A small autoregressive pixel model, trained from scratch.
Data: trained on microscope photos of single blood and bone marrow cells, 194171 training examples, 20.4 epochs.
Rows from block 5 of a small autoregressive pixel model, named by matrix and row number. Rows with one number belong to one neuron. Each number is 128 + 24 x the weight over its row's rms, rounded and kept within 0 to 255. All counts start at 0.
After each neuron's rows are labels from the 100 images, of 14976, where the neuron reaches its highest value: "strongest on" is what is common among them. Only what is clearly more common there than usual is listed. The data: microscope photos of single blood and bone marrow cells. In brackets: how many of the 100.
# fc1: MLP up (model.blocks.5.mlp.fc1.weight, 768x128), inputs 0-127
# fc2: MLP down (model.blocks.5.mlp.fc2.weight, 128x768, transposed), outputs 0-127

fc1.4 [111 116 125 178 117 163 150 140  97 148 155  93 136 161 124 119 177  84 131 114 145 102 152 102 147 110 106 148 127 166 190 134  78 193  95 121  99 118 126  92  95 175 117 135 127 113 108 139 129 139 107 134 130 139 157 137 156 156 149 166 129 116 158 111 118 123 105 131 111 117 125 119 141 115 153 168 154 167  92  85 108 126 115 131 135 109 151 140 114 151  86 108 165 142  87 130 139 147 119 145 147 142 107 120 134 116 166 145 132 146 124 156 125 128 132 119 111 183 155 106 112 161  94 121 124 121 156 139]
fc2.4 [170 108 118 102 126  85 130 135 122 101 132 127 111 142 148 126  69 162 130 130  86 137  76 113  94  94 163 116 138 117 106 137 114 140 123 128 121 155 144 116 119  64 150 131 138 120 171 100 137 131 104  68 154 131 121 121 134 130 133 123 124 121  94 184 131 123 121 101 165 106 148 153 101 137 104  64 124 106 172 135 161 115 171 125 116 127 142 126 156 142  83 101  89 125 166  97 164  84 132 132 105 137 150 110  97 131 109 112 137  95 125 121 139 138 148 122 156 133 104 112 123 115  95 115 107 130 132 144]
strongest on: smear: peripheral blood (60)

fc1.276 [138 129 152 132 152 106 121 115 147 127 119  78 102 131 145 158 151 111 167  60 123  94 135 118 115  84 112 130  78 130  86 147 124 168 117 116 114  98 132  95 144  84 133  82 106 152 127 136  71 106 129 126 123 156 105 179 137 131 111 101 120 148 123 123 118 156 114 126 122  81 139 108 178 132  87  92 117 168 108  95 106 177 167 142 112 137 135 136 105 138 105 130 110  88 120 134 131 113 108  80 128  88 133 111 140 137 138 112 107  97 125 141 155 116 124 115 104 141 152 139 127 151 121 152 128 137  97 112]
fc2.276 [126 196 146 102 120 156 157  98 116 109 120 130 117 177  92 104 107 107 108 130 151 131 116 150 152 154 162 152 109 124 139 150 134  93 155  96 128 147 130 120 154  91 130 112 159 157 154 169 143 136 154 120 117 102 155 120  97  94 115 134 137 121 142 130 144 102 162 142 130 151 127 117 141 121 140 115 168 144 140 132 108  98 129 129 109 139 108 101  97 121  87  93 110 121  97 154 169 118 161 145 156 201 127 138 131 137 131 139 132 135 117  99 200 107 123 124 138 134 136 152 121 102 142 120  67 136 165 167]
strongest on: cell type: promyelocyte (28)

fc1.485 [120 152  87 129 153 141 145 147 126 114  97 171 131 178 172 179  99 133  81 135 155 155 122 117 138 122 130 121 156 130 121 121  98 131 116 148 107 109 130 157 136 152 150 151 143  90 133 137 129 125 130 142 140 138 128 168  98  91 112 111 105 158  87 107 158 127 143 114 123 103  86 116 126 136 133 149 125 104  89 183 181 130  87 115 108 158 112 120 124 131  78  79  79 123 121  97 116 124 180 131 136 128 161  80 131 119 120 101 123  91 110 112 155 116 122 136 116  85 144 119 140 130 107 157 135 106 107 144]
fc2.485 [136 131 132 159 157  91 112 126 120 112  87 105 130  82 133  89 173 126 109 116 112 101 156 105 137 145 120 116 133  93 178 137 194 143 141 100 139 146 165  79 121 123 101 105 107 121 110 112 138 157 142  91  82 153 120 112 109 145 119 129 136 108 193 126 113 133 102 123 126 147 168 115 169 145 147 119 117 146 106 122  86  71 165 144 114 123 104 110 161 104 137 164 140 120 154 167  91 126 100 127 129 161 123 146  97 116 124 151 121 119 133 146 113 135 129 118 120 156 163 145 118 121 114 127 100 145 170 131]
strongest on: smear: peripheral blood (98); cell type: segmented neutrophil (45)

fc1.21 [155 104 124 111 163  89 158 123 158 155 151 116  78 112 105 153 141  95 178  90 115 123 134 104 106 116  99  86  92 104 131 141 119 123 142 100 182 145 136 134 139 165 162 111 120 162 135 100  59 125 163 150 152 109  70 125 126 119 154 150 120 130 124 140  88 146 119 145 123  86 115  88 140 129 110 110 141 133 145 146 137 117 154 130 135 120 116 140 115 138 129 122 143  94 113 132 126 134 151  94 156 101 143 134  71  93 123 123 127 100 127 141 103 103 140 114 134 174 147 147 119 160 151 144 104 150  83 111]
fc2.21 [101  98 141 146 119 138 139 144 110 135 127 132 102 134 120  94 118 149 154 133 149 182 142 145 146 133 135  83  77 171 144 147  91 147 143 115  97 126 176 114  76 156  77 145 136 114 131 166 169 136 173 143 102  83 141 125 150 132  91 108  88 132 113 124 115 132 174 142 184 112 122 135 116 103 130 143 130 129 137  98 136 163 110 140  87 149 139 126 114 149 137 155 120 144 114 105 112  84 172 134 134 153 143 106 103  91 115 120 132 147 112 102 173  87 115 149 131 151 150 116 115 125 128 158  95 131 125 129]
strongest on: cell type: promyelocyte (66)

fc1.233 [148 130 121 169 166 121 126 125 202 115 129 123  92 142 150 133 139 144  92  81 111 141 139 142  96 141  99 149 134 151 119  84 131 109  93  76 134 131 107 129  91 182 130 112 131 118  91 131 141 132 122 143 145 123 144 130 123 154 168 144 154  89 106 114 144  91 129  96  63 108 111 168 126 114 138 108  99 153 175 143 129 127 110 127  87 144 114 111  95 143 126 140 119 109 151  91 126 147 123  98 106 161 112 150 160 163 146 136 139 128 130 136 123 122 154 144 182 121 128 120 170 143 119 131 132 136 132 176]
fc2.233 [154 124 167 104 117  97 145 104 107 104 167 132 130 152 148 111 135 100 128 155 148 170 140 125 175  95 153 130 110 112 101 129 148 134 162 137 147 151 127 144 136 107 151 121 132 164 137 110  87 145 175 119 127 120 141 105 116 126  86 168 127 159 153 126 116 138 171 175 167 158 129 139 132 139  89 151  75 123 101  97 174 152 117 163 116 130 135 156 116 139  94  90  98 152 143 129 178  88 116 121 125 119 117  79 133 105 139  70 154 162 114 151 110 130 131 143 125 116 120 146 112 123 113 106 119 156 144 144]
strongest on: smear: peripheral blood (81)

fc1.124 [116 133 149 150 156 167 118 115 169  97 155 124 156 148 120 101 175 144  93 116 137  82 114 112 173 157 147 126 140 135 109  94 169 119 122 114  89 106  82 169 107 139  56 135 130 100 109 116 152  97 146 126  93 151 175 102 151 115 138 120 148 155 138 129  83 125 126 139 144 137 104  88 139 147 163 152 122  99 144 160 108 155 115 127 164 149 176 132  93 133 136 127 133 111 127 122 130 123 132 149 134  88 138 145 136 126 122 122 135 136  97 135 119 137 162 103 135 137  90 137 139 103 131  94 148  96 167 165]
fc2.124 [135 110 131 121  95 125 158 147 128 129 121 121 106 104 155 129  79 105 165 173 154 142 115  97 117 129  90 120 166 151 153 147 119 124 103 131 151 124 154  81 124  84  88 135 115  95 150 128 148 144 144 117 172  92 139 153 129 127 131 154  97  81 130 116 126 168 125 129  88 135 165 164  92 120 114  91 145 146 110 132 170 110 120 139 122 111 112 160 125 124 135 155 148 132 151 154 150 140  72 137  88 144 113 146  96  99 113 135 148  98 124 145 142  98 105 144 108 123 122  91 138 169 147 169 111 167 170 109]
strongest on: smear: peripheral blood (64)

fc1.227 [140 154 137 149 120 135 126 152 128  96  87  95 130 144 176 168 150 120 100 112 126 120 125  83 143 124 105 133 128 128  70 166  60 122 150 106 137 135 154 140 135 131 116 108  98 153 120 118  91  97 164 145 123  77 148 161 158  73 141 125 146 120 117 114 111 156 130 120 137 126 144 150 138 114 133 123 141 137 153 162 167 158 110 114 137 110 138 156 115  94 182 150 129 163 132 112 139 136 150 129 146 108 128  92  82  88 121 138 107  72  79 123 131 125 133 167 111 125 166 127 159 137 123 155 117 128 129 133]
fc2.227 [ 90 135 125 112 141 110 167 134 161 136 168 135 107 142  78 121 142 117 130 107 144 178 123 131 108 136 147 123 138 144 188  99 179 117 135 175 117  80 140 140 124 172 120 154 116  98 134 156 102 153 101  73 114 181 111 123 115 181 122 132 117 126 110 134 180  98 115 125 116 130 158 115 172 169 107 145 112 139 116 117 132  88 124 143 104 130 123 118 156 141 141 134 149  92 119 141 136 122 143 115 145 143 136 109 177  83 114 133 132 127 163  98 150 120 134  98 169 120 104 118 119 127 149 134 152 147 146 159]
strongest on: cell type: promyelocyte (30)

fc1.323 [153 149 133 124 145 162  71 147  95 134  78  82  81 131 148 118 125  67 121 174 120 144 164 104 114 133 149 139 143 132 146 145 152 166 108  99 152 128  90  79 135 106 134 135 112 148 124 113 179 123 119 125 145  84 107 160  75 124 120 107 112 136 141 141 123 106 176 146 106  82 124 153 127 133 128 144 117 123 116 116  77 168 144 163 138 143 104 131 111 135 128 114 133 144 130 116 133 162 146 117 120 163 104 139 143 128 142 133 144 150 138 142 108 172  87 110 113 136 122 147 113 151 109 133 125 137  73 102]
fc2.323 [132 116 118 161 147 125 151 102 145 117 160 161 116  77 132 148 126 155 135 110 148 140 129 142 111  97 116  82 126 150 206 108 117 127 133 115 119 162 144 139 145 131 123 147 153 137 133 129  65 117 132 160 150 150 148  86 115 153 121 129 137  96 114 114 157 124  95 105 132 143 104 100 127 151 108 105 110 107 182 180 131 115 162 114 138 112 170 154 139  71 171 106 128 146  86 125 130 115 102 128 139  88 160 157 158 137 143 136 115 133 136 129 170 126 114 143 118 156 109 139  93 170 151 123 112 113 137 161]
strongest on: smear: peripheral blood (68); cell type: segmented neutrophil (44)

fc1.121 [166 116 140  80 119  80 160 115 157 105 112 116 115 120 165 121 138 140 109  52 141 124 136 105 122 133 123  91 111 154 139 138 139 130 145 147 166 152 128 152 125 178 123 119 136 134 148 158 110 120 120 210 129 166 103 138 120 183 148  93 140 138 104 156 116 112 149 105  91 141 154 142 157 101 111 112 146 142  88 160 123 130 113 107 111  84 133 128 106 140 150 120  84 115 177 161 147 116 161 129 132 101 133 139 127 108 126 108 135 111 163 159 122 144 144 113 134 130 139 131 163 129 116 133 169 107 111 145]
fc2.121 [ 60 105 158 137 110 173 113 138  98 182 143 129 165 129 119 146 133 118 101 165 102 144 125 120 133 119 167 136 117 114 103 137 127 141  81 144  97 111 101 114 162  89  96 131  94 138 143 102 119 153 123 101 118 119 115  90 149  96  99 153 128 125 115 136 157 138 124 137 134 148 108  73 103 138  77 111 132 163 160 104 107 120 136 138 130 162 131 157 128  98  79 103 128 158  78 106 109 149  80 164 132 136 136 123 137 136  99 122 107 144 112 151 135 135 112 125 153 143 105 103 158 108 134  90 111  98 128 102]
strongest on: cell type: promyelocyte (35)

fc1.706 [107  98 121 108 110  97 151 109 126 161 123 138 139 113 120 116 149 122 106 105 133  95 175 129 141 151 133 155 109  81 116  93 104 139 143 100 120 126 100 100 151 131 173  98 137 100 141 128 148 140 126 128 129 151 126 121 128  89 151 105 139  88 153  88 105 100  86 132 118 147  77 178 104  90 148  98 136 155 175 153  96 173 118 133  91 129 113 130 112 112 122 143 129 123  91 136  97 126 170 122 119 152 160 113 100 139 126 132 166 103 114 149 114  94 116  84 138  98  97 113 128 162  86 113 120  92 145 160]
fc2.706 [125 128 111 120 159 105 119 148 136 124 148 134 105 127 145 127 149 110 101  94  96 159 102 136 138  90 144 147 173 173 136 118 129  64 137 103 149 102 143 159 116 121  88 148 108 174  96 161  97  99 162 120  96  89 122 152 120 143 138 138 130 135  86 157 154 134 145 130 133 107 185  76 118 144 123 149  94  85  94 122 135  96 122 152 142 121 104 119 165 143 119 120  88 137 129 133 127 121 102 104 123 110 129 126 162 137 125  73 124 164 122 113 144 152 147 154 135 151 155 130 111 133 185  93 124 155 141 133]
strongest on: smear: peripheral blood (36)

fc1.602 [159 135 141 144 132 111 117 123 146 123 154 120  99 104 147 127 160 185  88 128  87 154 137  72 157 143 158  98 134 134 148  89  92 138 123 131  92 125 106 137 132 134 108 147 123 118 144 118 115 144  74 119 152 111 136 133 137 139 122 107 141 145 116 110 116  92 133 139 113 127 120 166  79 150 129 119 151  95 136 144 113 145 106 127 143  69 174 142 145 140 102 148 197 151 148 156 123 143 175 107 126 140 141 156 107 164 103 165 115 128 105 142 109 190 127 117 137 153 137 123 104  78 152 122 116 142 115 161]
fc2.602 [114 129 140 114 133 144 130 150 113 137 125 110 109  95  91 109 141 140 114 134 151 102 153 153  96  95  85 159  81 103 115 122  84 167  83 131 137 129 161 148 118 115 122 119 165 117 112 112 165 104 178 136 124 149 148 159 178  94 127 132 120 139 163 131 106 160 139 132 102 106 100 113 162 142 141 150 104 143 118 103 128  87 137 117 136 170  95 146 104  57 120 161 154 171 131 137 124  91 114 144 117 126 129 110 153 136 140 141 128 107 131 146  80  76 139 115 184 108 135 148 136 148 132 127 139 102 139 139]
strongest on: smear: peripheral blood (99); cell type: platelet (56)

fc1.131 [123  79 139 129  97 119 157 116 111  86 143 132 114 130 111 114 117 131 127  65 134  93 153 135 121 151 139 104 128 158  98 124 147 159 117 133 142 199 115 164 151 118 140 109 104 147 115  98 108 108 112 143 183  87 157  95 101 143 162 103  98 135 114 154  97 139 146 132 118 111 127 112 128 145 113 147 103 158 103  58 161 137 146 136 104 123 149  86 138 116 145 118 143 127  65 113 114 158 120  79 131 163 129 160 143 101  87 136 150 133 106 116 115 147 124 109 120 159 145 125 144 111 134 140 139 118 125  97]
fc2.131 [107 155 122 148 155  92 111 123  98 169 139 145 150 158 100 115 101 153 138 185 125 159 131 145 145 146 152 177  99 115 114 129 124 128 114 108 141 103 140  82 102 150  93 166 152 137 116  84 158 135 106 128 125 143  93 131 127  64 133 107 115 137 154 113 119 133  96 102 153 144 104  90 131 144  89  89 141 144 154 144 103 134 116 166 130 144  94 108 107 125 118 116 133 136 201 105 113 111 129 106 119  80 103 134 115 116 155 113 150 135 118 174 141 110 142 102 131 121 143 151 150 155 145 182 118 128 134 124]
strongest on: cell type: promyelocyte (29)