python train.py --mlp_ratio=6 --muon_scale="original" --adamw_lr_other_params=0.0023 --batch_size=128 --warmup_steps=6200
Rows from block 2, named by matrix and row number. Rows with one number belong to one neuron. Each number is 500 + 25 x the weight over the matrix's rms, rounded and kept within 0 to 999. All counts start at 0. Numbers have three digits each.
# fc1: MLP up (model.blocks.2.mlp.fc1.weight, 768x128), inputs 0-127
# fc2: MLP down (model.blocks.2.mlp.fc2.weight, 128x768, transposed), outputs 0-127
fc1.498:475523469499508485499478479529512499529465485493476515505476506473527459452500477516432522515513443532485476500442524480490487481478490549479501511489490541490511493514483488488504479472529493499476502547484479499536537573518474479498480547560522500460519531488519483483517519527525484458479480517495496518468493485539479485511562481528545498525461480533444520511501516494506480484498
fc1.499:511517502505504539526547514477514515515520499509479467507511454498528544503481481493520515522445536516515491505516526519554511489481527495509513501529491510541505483492493494506481538480489533479489506500498509534464473475470525490541525505472548490510506450453481522492528449455499500548486504492541494509521444491475534506464493477477504465497517481505487496509515473490506529477468
fc1.500:531488526457508466506461464472497459490515473494487500500493496504511484442498533502464495468505516475498445480506505458510527533501530504545465494496544492473470530554441505533459554491491511502520462531468523452475452474502449485459514516478494471448541483555487476455514462541484552498505486531489490500482502478503531513493491472509515503532476509525525519551508485460474513510503
fc1.501:520501535497533516512508512489525470501513533529503527524550517493536504520524501579534520567526474455510482510502478491500501513518508459497495489469494474472515515470540536513451494519474499485503506455487531500474523506558487480494516471503458541522453503499497497496477507483537490531519475473504525451517506488536502528500515526456491512514474478514489477522479537500515506496502
fc1.502:493459476515507535445477498490559495556535533513499496531507546539498492518500499433504490515515479513524507476501513467485516455519507462520567487513505492528496493486503486553509530521503477541472506533479508530485526496519520494516506518442495509512544467481485540468497461463498510513471522478484464523468492484482492502509480451488506481477495479550484511466535498503484466474536
fc1.503:505486482498515467505503504511494500522498479458514450482544525481493498506490520516529462512555478487467466523460479508516510478507537515459532517502490526480496506467512514504478491455515494519498506510422508468466473479501514500494496502520496562519494523514470503480479499472470484513494472502533500513482509505527548483459483467491560506475500498495542536503475463460505499504477
fc1.504:508510508477533545519458479511568522487519523461470491520493536484520534513477543454572507532453512528505490479534466535439538516524468493465543446501480554519473511519431516510463442460477511571495477520515509531438419540459525510506493519462509512510526458524510501538521496499541463495464490500477494528543468458483493487504498509524512528548508454488503506506474523495504517396499
fc1.505:503501497512488503521529484487495509516469499514534477529476474509482520496480521492491446484496504492476491561439512506537510540467492492490485518508484502508544479470516484472507505480541514506487519492522474529467514509472494541476507526535518466474504499483474499526474486530503487506534537486516540495462485509470526532528543526485474477486517490503486480513513515492463480504465
fc1.506:496508521541491488485497514452504512509495456489515544502465537495494497474518480485498516500487477496476507514484491517469507469475505514511498509525485479544516478486505500434484534491467486461502475518480458468525459478506466502502495522508504473484525503497480568506464517548467507500501513489502511504481521500462546474464522489505524484502501510506498460496531503514505479533495
fc1.507:546524485507554530465443490490530455466549517516519517501437494498479496534505485469450514462493526505468469512463493492509520542497530508501492497438474491485461493493493525498490489493476492482487483528467497494483498461488483484481565543512469488468499468471508516485463477482472473551479524477481474528490552541530471490495471521575522474502476483523445479470496529509460477457538
fc1.508:533534492504516457511526502500546518507512482513450540481522442509479481505515538507465492498456458519559484498482500520502496489473546487545500495460503435501425497491519504569501483479507484538491512482453507546517478572453511472500508529513429482485512496462511510531565522452480482502531511545458510553490493492492490506520489495507522516475461473515500506454487493498489537465483
fc1.509:471509527499520526498487497496470515527504510541489482544459515495526440545498537499532490516501496505489536474477541503484513523519495473511486511492488552516521516499484539487471520483509536483525496480533471529497502472482491518511489471564481515481488495479457494465487480450518503507517485480516457524457503539527509523483510547539483494489488486482482492484512473473475543511463
fc1.510:504509520552504503493472491506532522483464483511499473507482477514532514527515488491520510512445517516467475488514502493526512497466494506485460463503477524515466508505420500470480490501510485500519517528498535469501472476501518508505478499509517514520540501513502533485514494496493494497529520497558495466495488504512496495500449483485447466468560513495494505490505471493491527508485
fc1.511:521475502479523531528497504501492496522502501528506470466478434516498512510446496460514495512520486498501446489531513558510486509461506476489515530487480486486489496527483514510494505482500503500460498500495485495493518476520451496519489519508482493514489508498499473479506489472492487511443528495485467493483486464497465456455443458534481514476502464522491517509557501493507514465508
fc1.512:490507523493505515481440503565477489478477530503517491471511479504550497492540495525514568463481538529495493477500497510477549524505506486520481506506490503471523520523505508526485533502540530579496426495524529543543455500454475500496463516490480473498509496521494487482510516473487464479515495512483493508494483529512500459499511505539503517506504474497478533517554483480495479504446
fc1.513:487479499461507510491460469506509505472498503477502447503452483494483490516487478487506498517479505450463472509514530511470496554475488493545548534477495504501506516495521523523515489490463506487505479480496546510490503495467472548507486463502508460549488467472514500447490529504510502498511504483526482507489524526485444476440480489493461457508499485499464470485485493552514499446496
fc1.514:500512498481540490511500509497482538548517512489483474489589519480496506525530517516505497530510500499496516494482493466509509513511484508493486501517516513519492482500504476527509509494531518487474457502478523498489527534541468476505504482523505508502488476447525499526536506504511474499487495511515476511510500477507508516544514480458495505535488461477498507496497508522533512535499
fc1.515:500487536486473537489514540434519478471499497505486503523485554529503488482509487532467492516487513451508513496442535455482560485529506511515508501461509500475507478502490471461531481474492536480524471511517508448447502505557510484531521466482518549527534516525517520464482490515462482474536482478491496526509515453520469503533545524477561490500538510483498476468487525483449492522470
fc1.516:526492489496500495509529486504490489486508463523492518491497502530492548509484525487510512501443504464516481522531531521534498483471500519515506479454441506460567507477488504486495503502469433469498501478528464489473511490505536497474557478497493513527524508487537529464506472505494504519505511500479505485451501522515502486491479490502517532442518498528483489490493438486475491493515
fc1.517:521477482497473518513453486554542468504520517479520517527452539500472456499483542474555551467529512502527495562485498482482477508533461507497467467493508523511524504490506484510470482536491522487513485510461500497526515484544518467508500472521499540477487497480486510518528518539498521492486523477470464492528461519500523498476522488497526535483467517491508491559524465496508498519474
fc1.519:528445489499501520490488513523540537533487534492499469503530523489563523538501465501520561590455469478486485527525472507511497487563498528484511488476504510502500465467483521490491524510506517486480496441486512511439479540505508515506474508495544475504523521487501502490483506507470507502514513521519457492505477458499489504500472480519483522532486516464477459486514502495527559502480
fc1.520:506470507482504494471513506501514512470569456514528530443476447523428488483491481500500503530565491485466502486460482507510499504512528492549528536499502456462458472442497515494492510479512492522485523439538496499441510514516545539490492500530507505548485493510509569493460526533537518523519468490497494504536494439514516491507485464497523483523497512527503507487501479494485516486495
fc1.521:475483556480496539513498538532469497502482462494523531491516518471478495527507499486520553567492495465537488544497513481472497506478530508453511506474445479531519523486548454502495501527481535556508520507505510490485445493497552498493534468491507462501480510471504547525503521501523515507522546499455531516514503561492540484510488491503474504491485455520512494529501454495529515534488
fc1.522:478476510508467478526518509516547545482493519535503506473492531518500493474473514551532494473513473478548523541517520497483496469499525484496518504484453449518493526505429498476503506529463516531486485514466502485541457527492486491498506541531453505510495513488504508486487486445477499471472491530532510516486518516485469515502465512482484521510486538514527542464527466522478492524506
fc1.523:491469454505547518508518476503515512513537507473521503502537489512483537528469530510527472497486501482501508541515519519501501516496483471514474500494486491495542505543493497486477522500522522510506469544513489502486466504487520479468475499484495484462524474515501502491486485556530479486504482461578437501484473516466503493502539523456474543518476524510527473499511507471512534494446
fc2.498:463516531483503549465490574479475474500530528504504493498541506484530559528470433453525555550483538514522530478524494488516497497543413472467535544564476524553534519492460558511555530496505456494488539483462503433485504457499540500477532447444487530467494481473532496469489496538483471517582501483500548461462515483488491522473449502508450494472508530461517462502468540491455485559526
fc2.499:495547494503538507428535518528472514515517520518507531481554527475502504500503481530476491491518503504531497482485467466467474512530481500464452506484513503464489527529534502508503498519508468497531466520492548440522560501521473517516473501460518536506506532538528481499468526547524496469470503505525477507492530531528498501531500494535494466495515494474513490468506523565498496489525
fc2.500:500492484537505521486513520498507548499468501493519519514502493493471506523491480483524518526492497520508530502525500520513463499508475496474518492499486508505505497470548519452507484486505475482470542506525478511532537532502517489514508452497522518538466510471526504538500540470511493509508507492494491514515506497490483491503500533524486495492503513477475506487504477513512479479494
fc2.501:488489479477492486518465489499490520530491490525509485452531476516464477485499485448475474472522530509476513494529482472494462480509494543474491526539508540522485507507492472486547521522540510521503502493537488499494498513448497521502499478502524467512506536524481492514467470501477507479498484479530501556492511461461486494509494491519516492501562512494505524463498464503502505505524
fc2.502:532506496515521495539527514524482494461464509496499484487491473437490541468487515506480510496482511502486527506524504522488497525484531524468469508530495519526510498545517490424481482467491521506527466514520504492496490509526486492485494508503500510495475528536488477515488508529523499503524499512500525504528541533539473493485474544499517511516519532460497471530508519517504514500475
fc2.503:457499508530464508484513511445472479434468488546499520504496528484473492533467448477496518470448512544508510525510522512499544509492496475523522513490474477507478505522506466519497473506485512500508513486521518529494515513506498499532504510451452504489502470545483495478508494481509460510510540533424494535507505466500498487502524547481489514503506497496449461491570524513520521481508
fc2.504:470501513534490458475503500417517499506504534572556490428473490495449505516447480518497524574524534516492508524501489507531526526539534504515521518529480505478509515516496515448530548558479526478530510521505489519540542510540493520574532488454490550563460484502512515515459444467533506478506457522548490465481521488526456457412472483465531526499479431521510489478480435449536497507502
fc2.505:471529490528523528537513518520490473499519514498463461491512549485533517522500500513475500525452476489508485457518517509491451483542503482491531500501482496482508513508448517521519490506502500484500465503471536485492489500522457485498515451492526504512457471547519483466505512515489516499484480505532510539522527520516498512503451482514467523471478504498513531505473533484529462471487
fc2.506:514517483462455490517519507483544481501520507487477453509516456468530522524475523516484501504471514481514475495500499505528523523509477449505497539494520525477485506523482497571492456540422480557445499495517528516504509526487494466540472495494518488511462479535497436464491474443519540469513488512526487491477455500516516524518511495521492468459486490540488510495473525507471524459509
fc2.507:477484500469490446531509515496478528494455488518471487494561515489546504472448556497531520540513496528502561524510530542508493488516505516523505520506507516506498466537502522517504528468540497495501562494494522509464509522528517509507419494508508517503510507505485535493510521532505512476485480535504507494543453509460522506517507515480489523530506509494514522585515477467507518493496
fc2.508:466488495485518474493458466549452514533461528543515565525520526464499515478476493472458477458528508469482450471512489530530501504546516502478518495483479570494511543472528457474547570540527481498536522514498503488584478467470482509495491494490483475539477507496460513488514529523528523489490524514503520493430499487520550477500474512560524526562533530476500446514522499521515472485560
fc2.509:531530499530481530501488512540519498493510502467499495458510506496500510474507473472493498513511490480470468504516475482507528498520494522472519500496504466436506473502460505509479473484488462514477497504457512511497487512489509488491494540465488474491502509510542507524544495551489497493499486518504546490509510466499504470493487478478496515492473538504511463511503523521533476491532
fc2.510:509495508450501510548512513516482470543504517509525544455484532487538494511493486516538532515531480488485503515460507455487454467537500496490551493511497476490512496478479523466472514523467520508535490454508471493511522483551513478458521490481528508460487464514526500504532539494524476515482445497509544492489504472541493494461471539502468510530435505502519543487466529468490463487474
fc2.511:485458503514523448502475467505543503481504484469521474517522505519473522508519555485458540466489502519484514527490502486551510516555489523516491468499549546504508543508439469471572468521493500521498520510511513524450499515444530490504540448496487509493470482572485513512444469483513447534523441483515547484511516510465503501482499489480525514528534493495531519471455518496498469501516
fc2.512:500501484493502511530538494446494467510495484494517506515496519489488533511472506482499463506511486496499512530490498500496438493471526499515488478501497501507502489490479510491533480519465495429508523500485495486450548507524510502514516517511503528491516492499483506498472484511494538512488500495490516459512500491502510513495510487490495502508482513523521470488480479505480514495517
fc2.513:477486517530548471540485535502501496492467488485501460486544543503507494476514509481472497523511522541488509462503522472525498515515526477488500481525531526474486537553503481477512459505523510513546501511471491519447522504480514488518524527496474510496469468527473512495507468505497514533529480485469522493510538484509519553528479546462485453517506522528506480495497494450478502514497
fc2.514:489509496546492475493513466527518499501517507481497530495490504521487494495463512474540466525517473481453464513510490477494535507497506467526489515555500487492525463464507528515506501544510532484490539480437553474506478507495490527522498536529466529499520545521496490461507501495500519539479430524525522509495494452476474481494475471518463470479459457516515475487537500495496544512465
fc2.515:496478464476522460511511480559491491537502517491516499510572457509492516498484495494500504507513486550501487522512495559550458476469482496489493521500468528498495528461546486511500528513501485488468543515515510502540519501451505542507486480524448454526487486508481519534448494484536501517517512500492470476508493531482509508469486480523480494502468470494524535551521494490534506501560
fc2.516:468514539516497497472498467506496498536504511484481506500463495477503484511495458525489531524496492550541488459504478481476570485516513501518480510499533519488448479519527547528535499478502554451488537528473532517516454497491449530510472512505517488501498537476511472525507519475495499481516506521510479484512468516510497497502478508474452463493489476489488501514482523513490519493479
fc2.517:491533522515520499484497475511448528532477512534495520454524487493537529460525477541455466508479486513483482466483517520536504487494548490518531483494488476486499500509484517491502512470490470512511502494538507491477523552502515518504495515504506497539487493535519481528502484509503501499494486522505549509487533487510478506502499484554465480495523488493476486467502506494490515500526
fc2.519:544527515443494463513486507447515454522466482554515538474573498526495486467448532504521503463527528521502515470480551457532493538498511498518539504536503536456494504529511434511487526491489529527542524538555462450566532452493508529512515448457522489527472466490485520516493477468523539489502493456521514515465500521496508541477527467484515482494533479510481551482494508484510481498508
fc2.520:508495484513496524478529464489474475486434503495493505508584495474536496504503476527463519467488473479516483514544517503424515545494543485516478479494513495470516518517490465491453490512539514513497508536534509517573490484494499481488514509496485481481476499512497502520557480488538490513479461533506503531494530526525471507534540498515513464522532479502506507510543511501492460455521
fc2.521:506510476468485507416474456464547477533522470477475514550539490508510521524493475517480503508479504544500500470490535510512487479519456542491484481505518555534440509501539483508566480521474490490496469519538510469537507513444446500544513404538498554509531478499498469503484496455559512520504512507533471473484478489502546542506500512528457458523527508478498489476477504506497499480502
fc2.522:487514494507491522468489473476444463512541459484498511518565497491478500528520495475496494505500535486461474499494466535514487521477475502504479486499482540487486522488544475483547489495523502462520494492528492455453500482512508541545496487478518474499510498490518532515499522551505493522501471467491501489514464472488523510507527495519524539469516514481486455527476537488536493517515
fc2.523:516486504461488481480528533465466496499441499480496505533516513527502479500512462493492545494537488531556519460506471448453472524489519533503507520479527495498504502503523494524497513521503515530487522507508509499515531472533469499515471523523525471511485487513509474509498518510541474454502491513539480468465464524489557555518486492514532513515519499459513508503474468499464453483501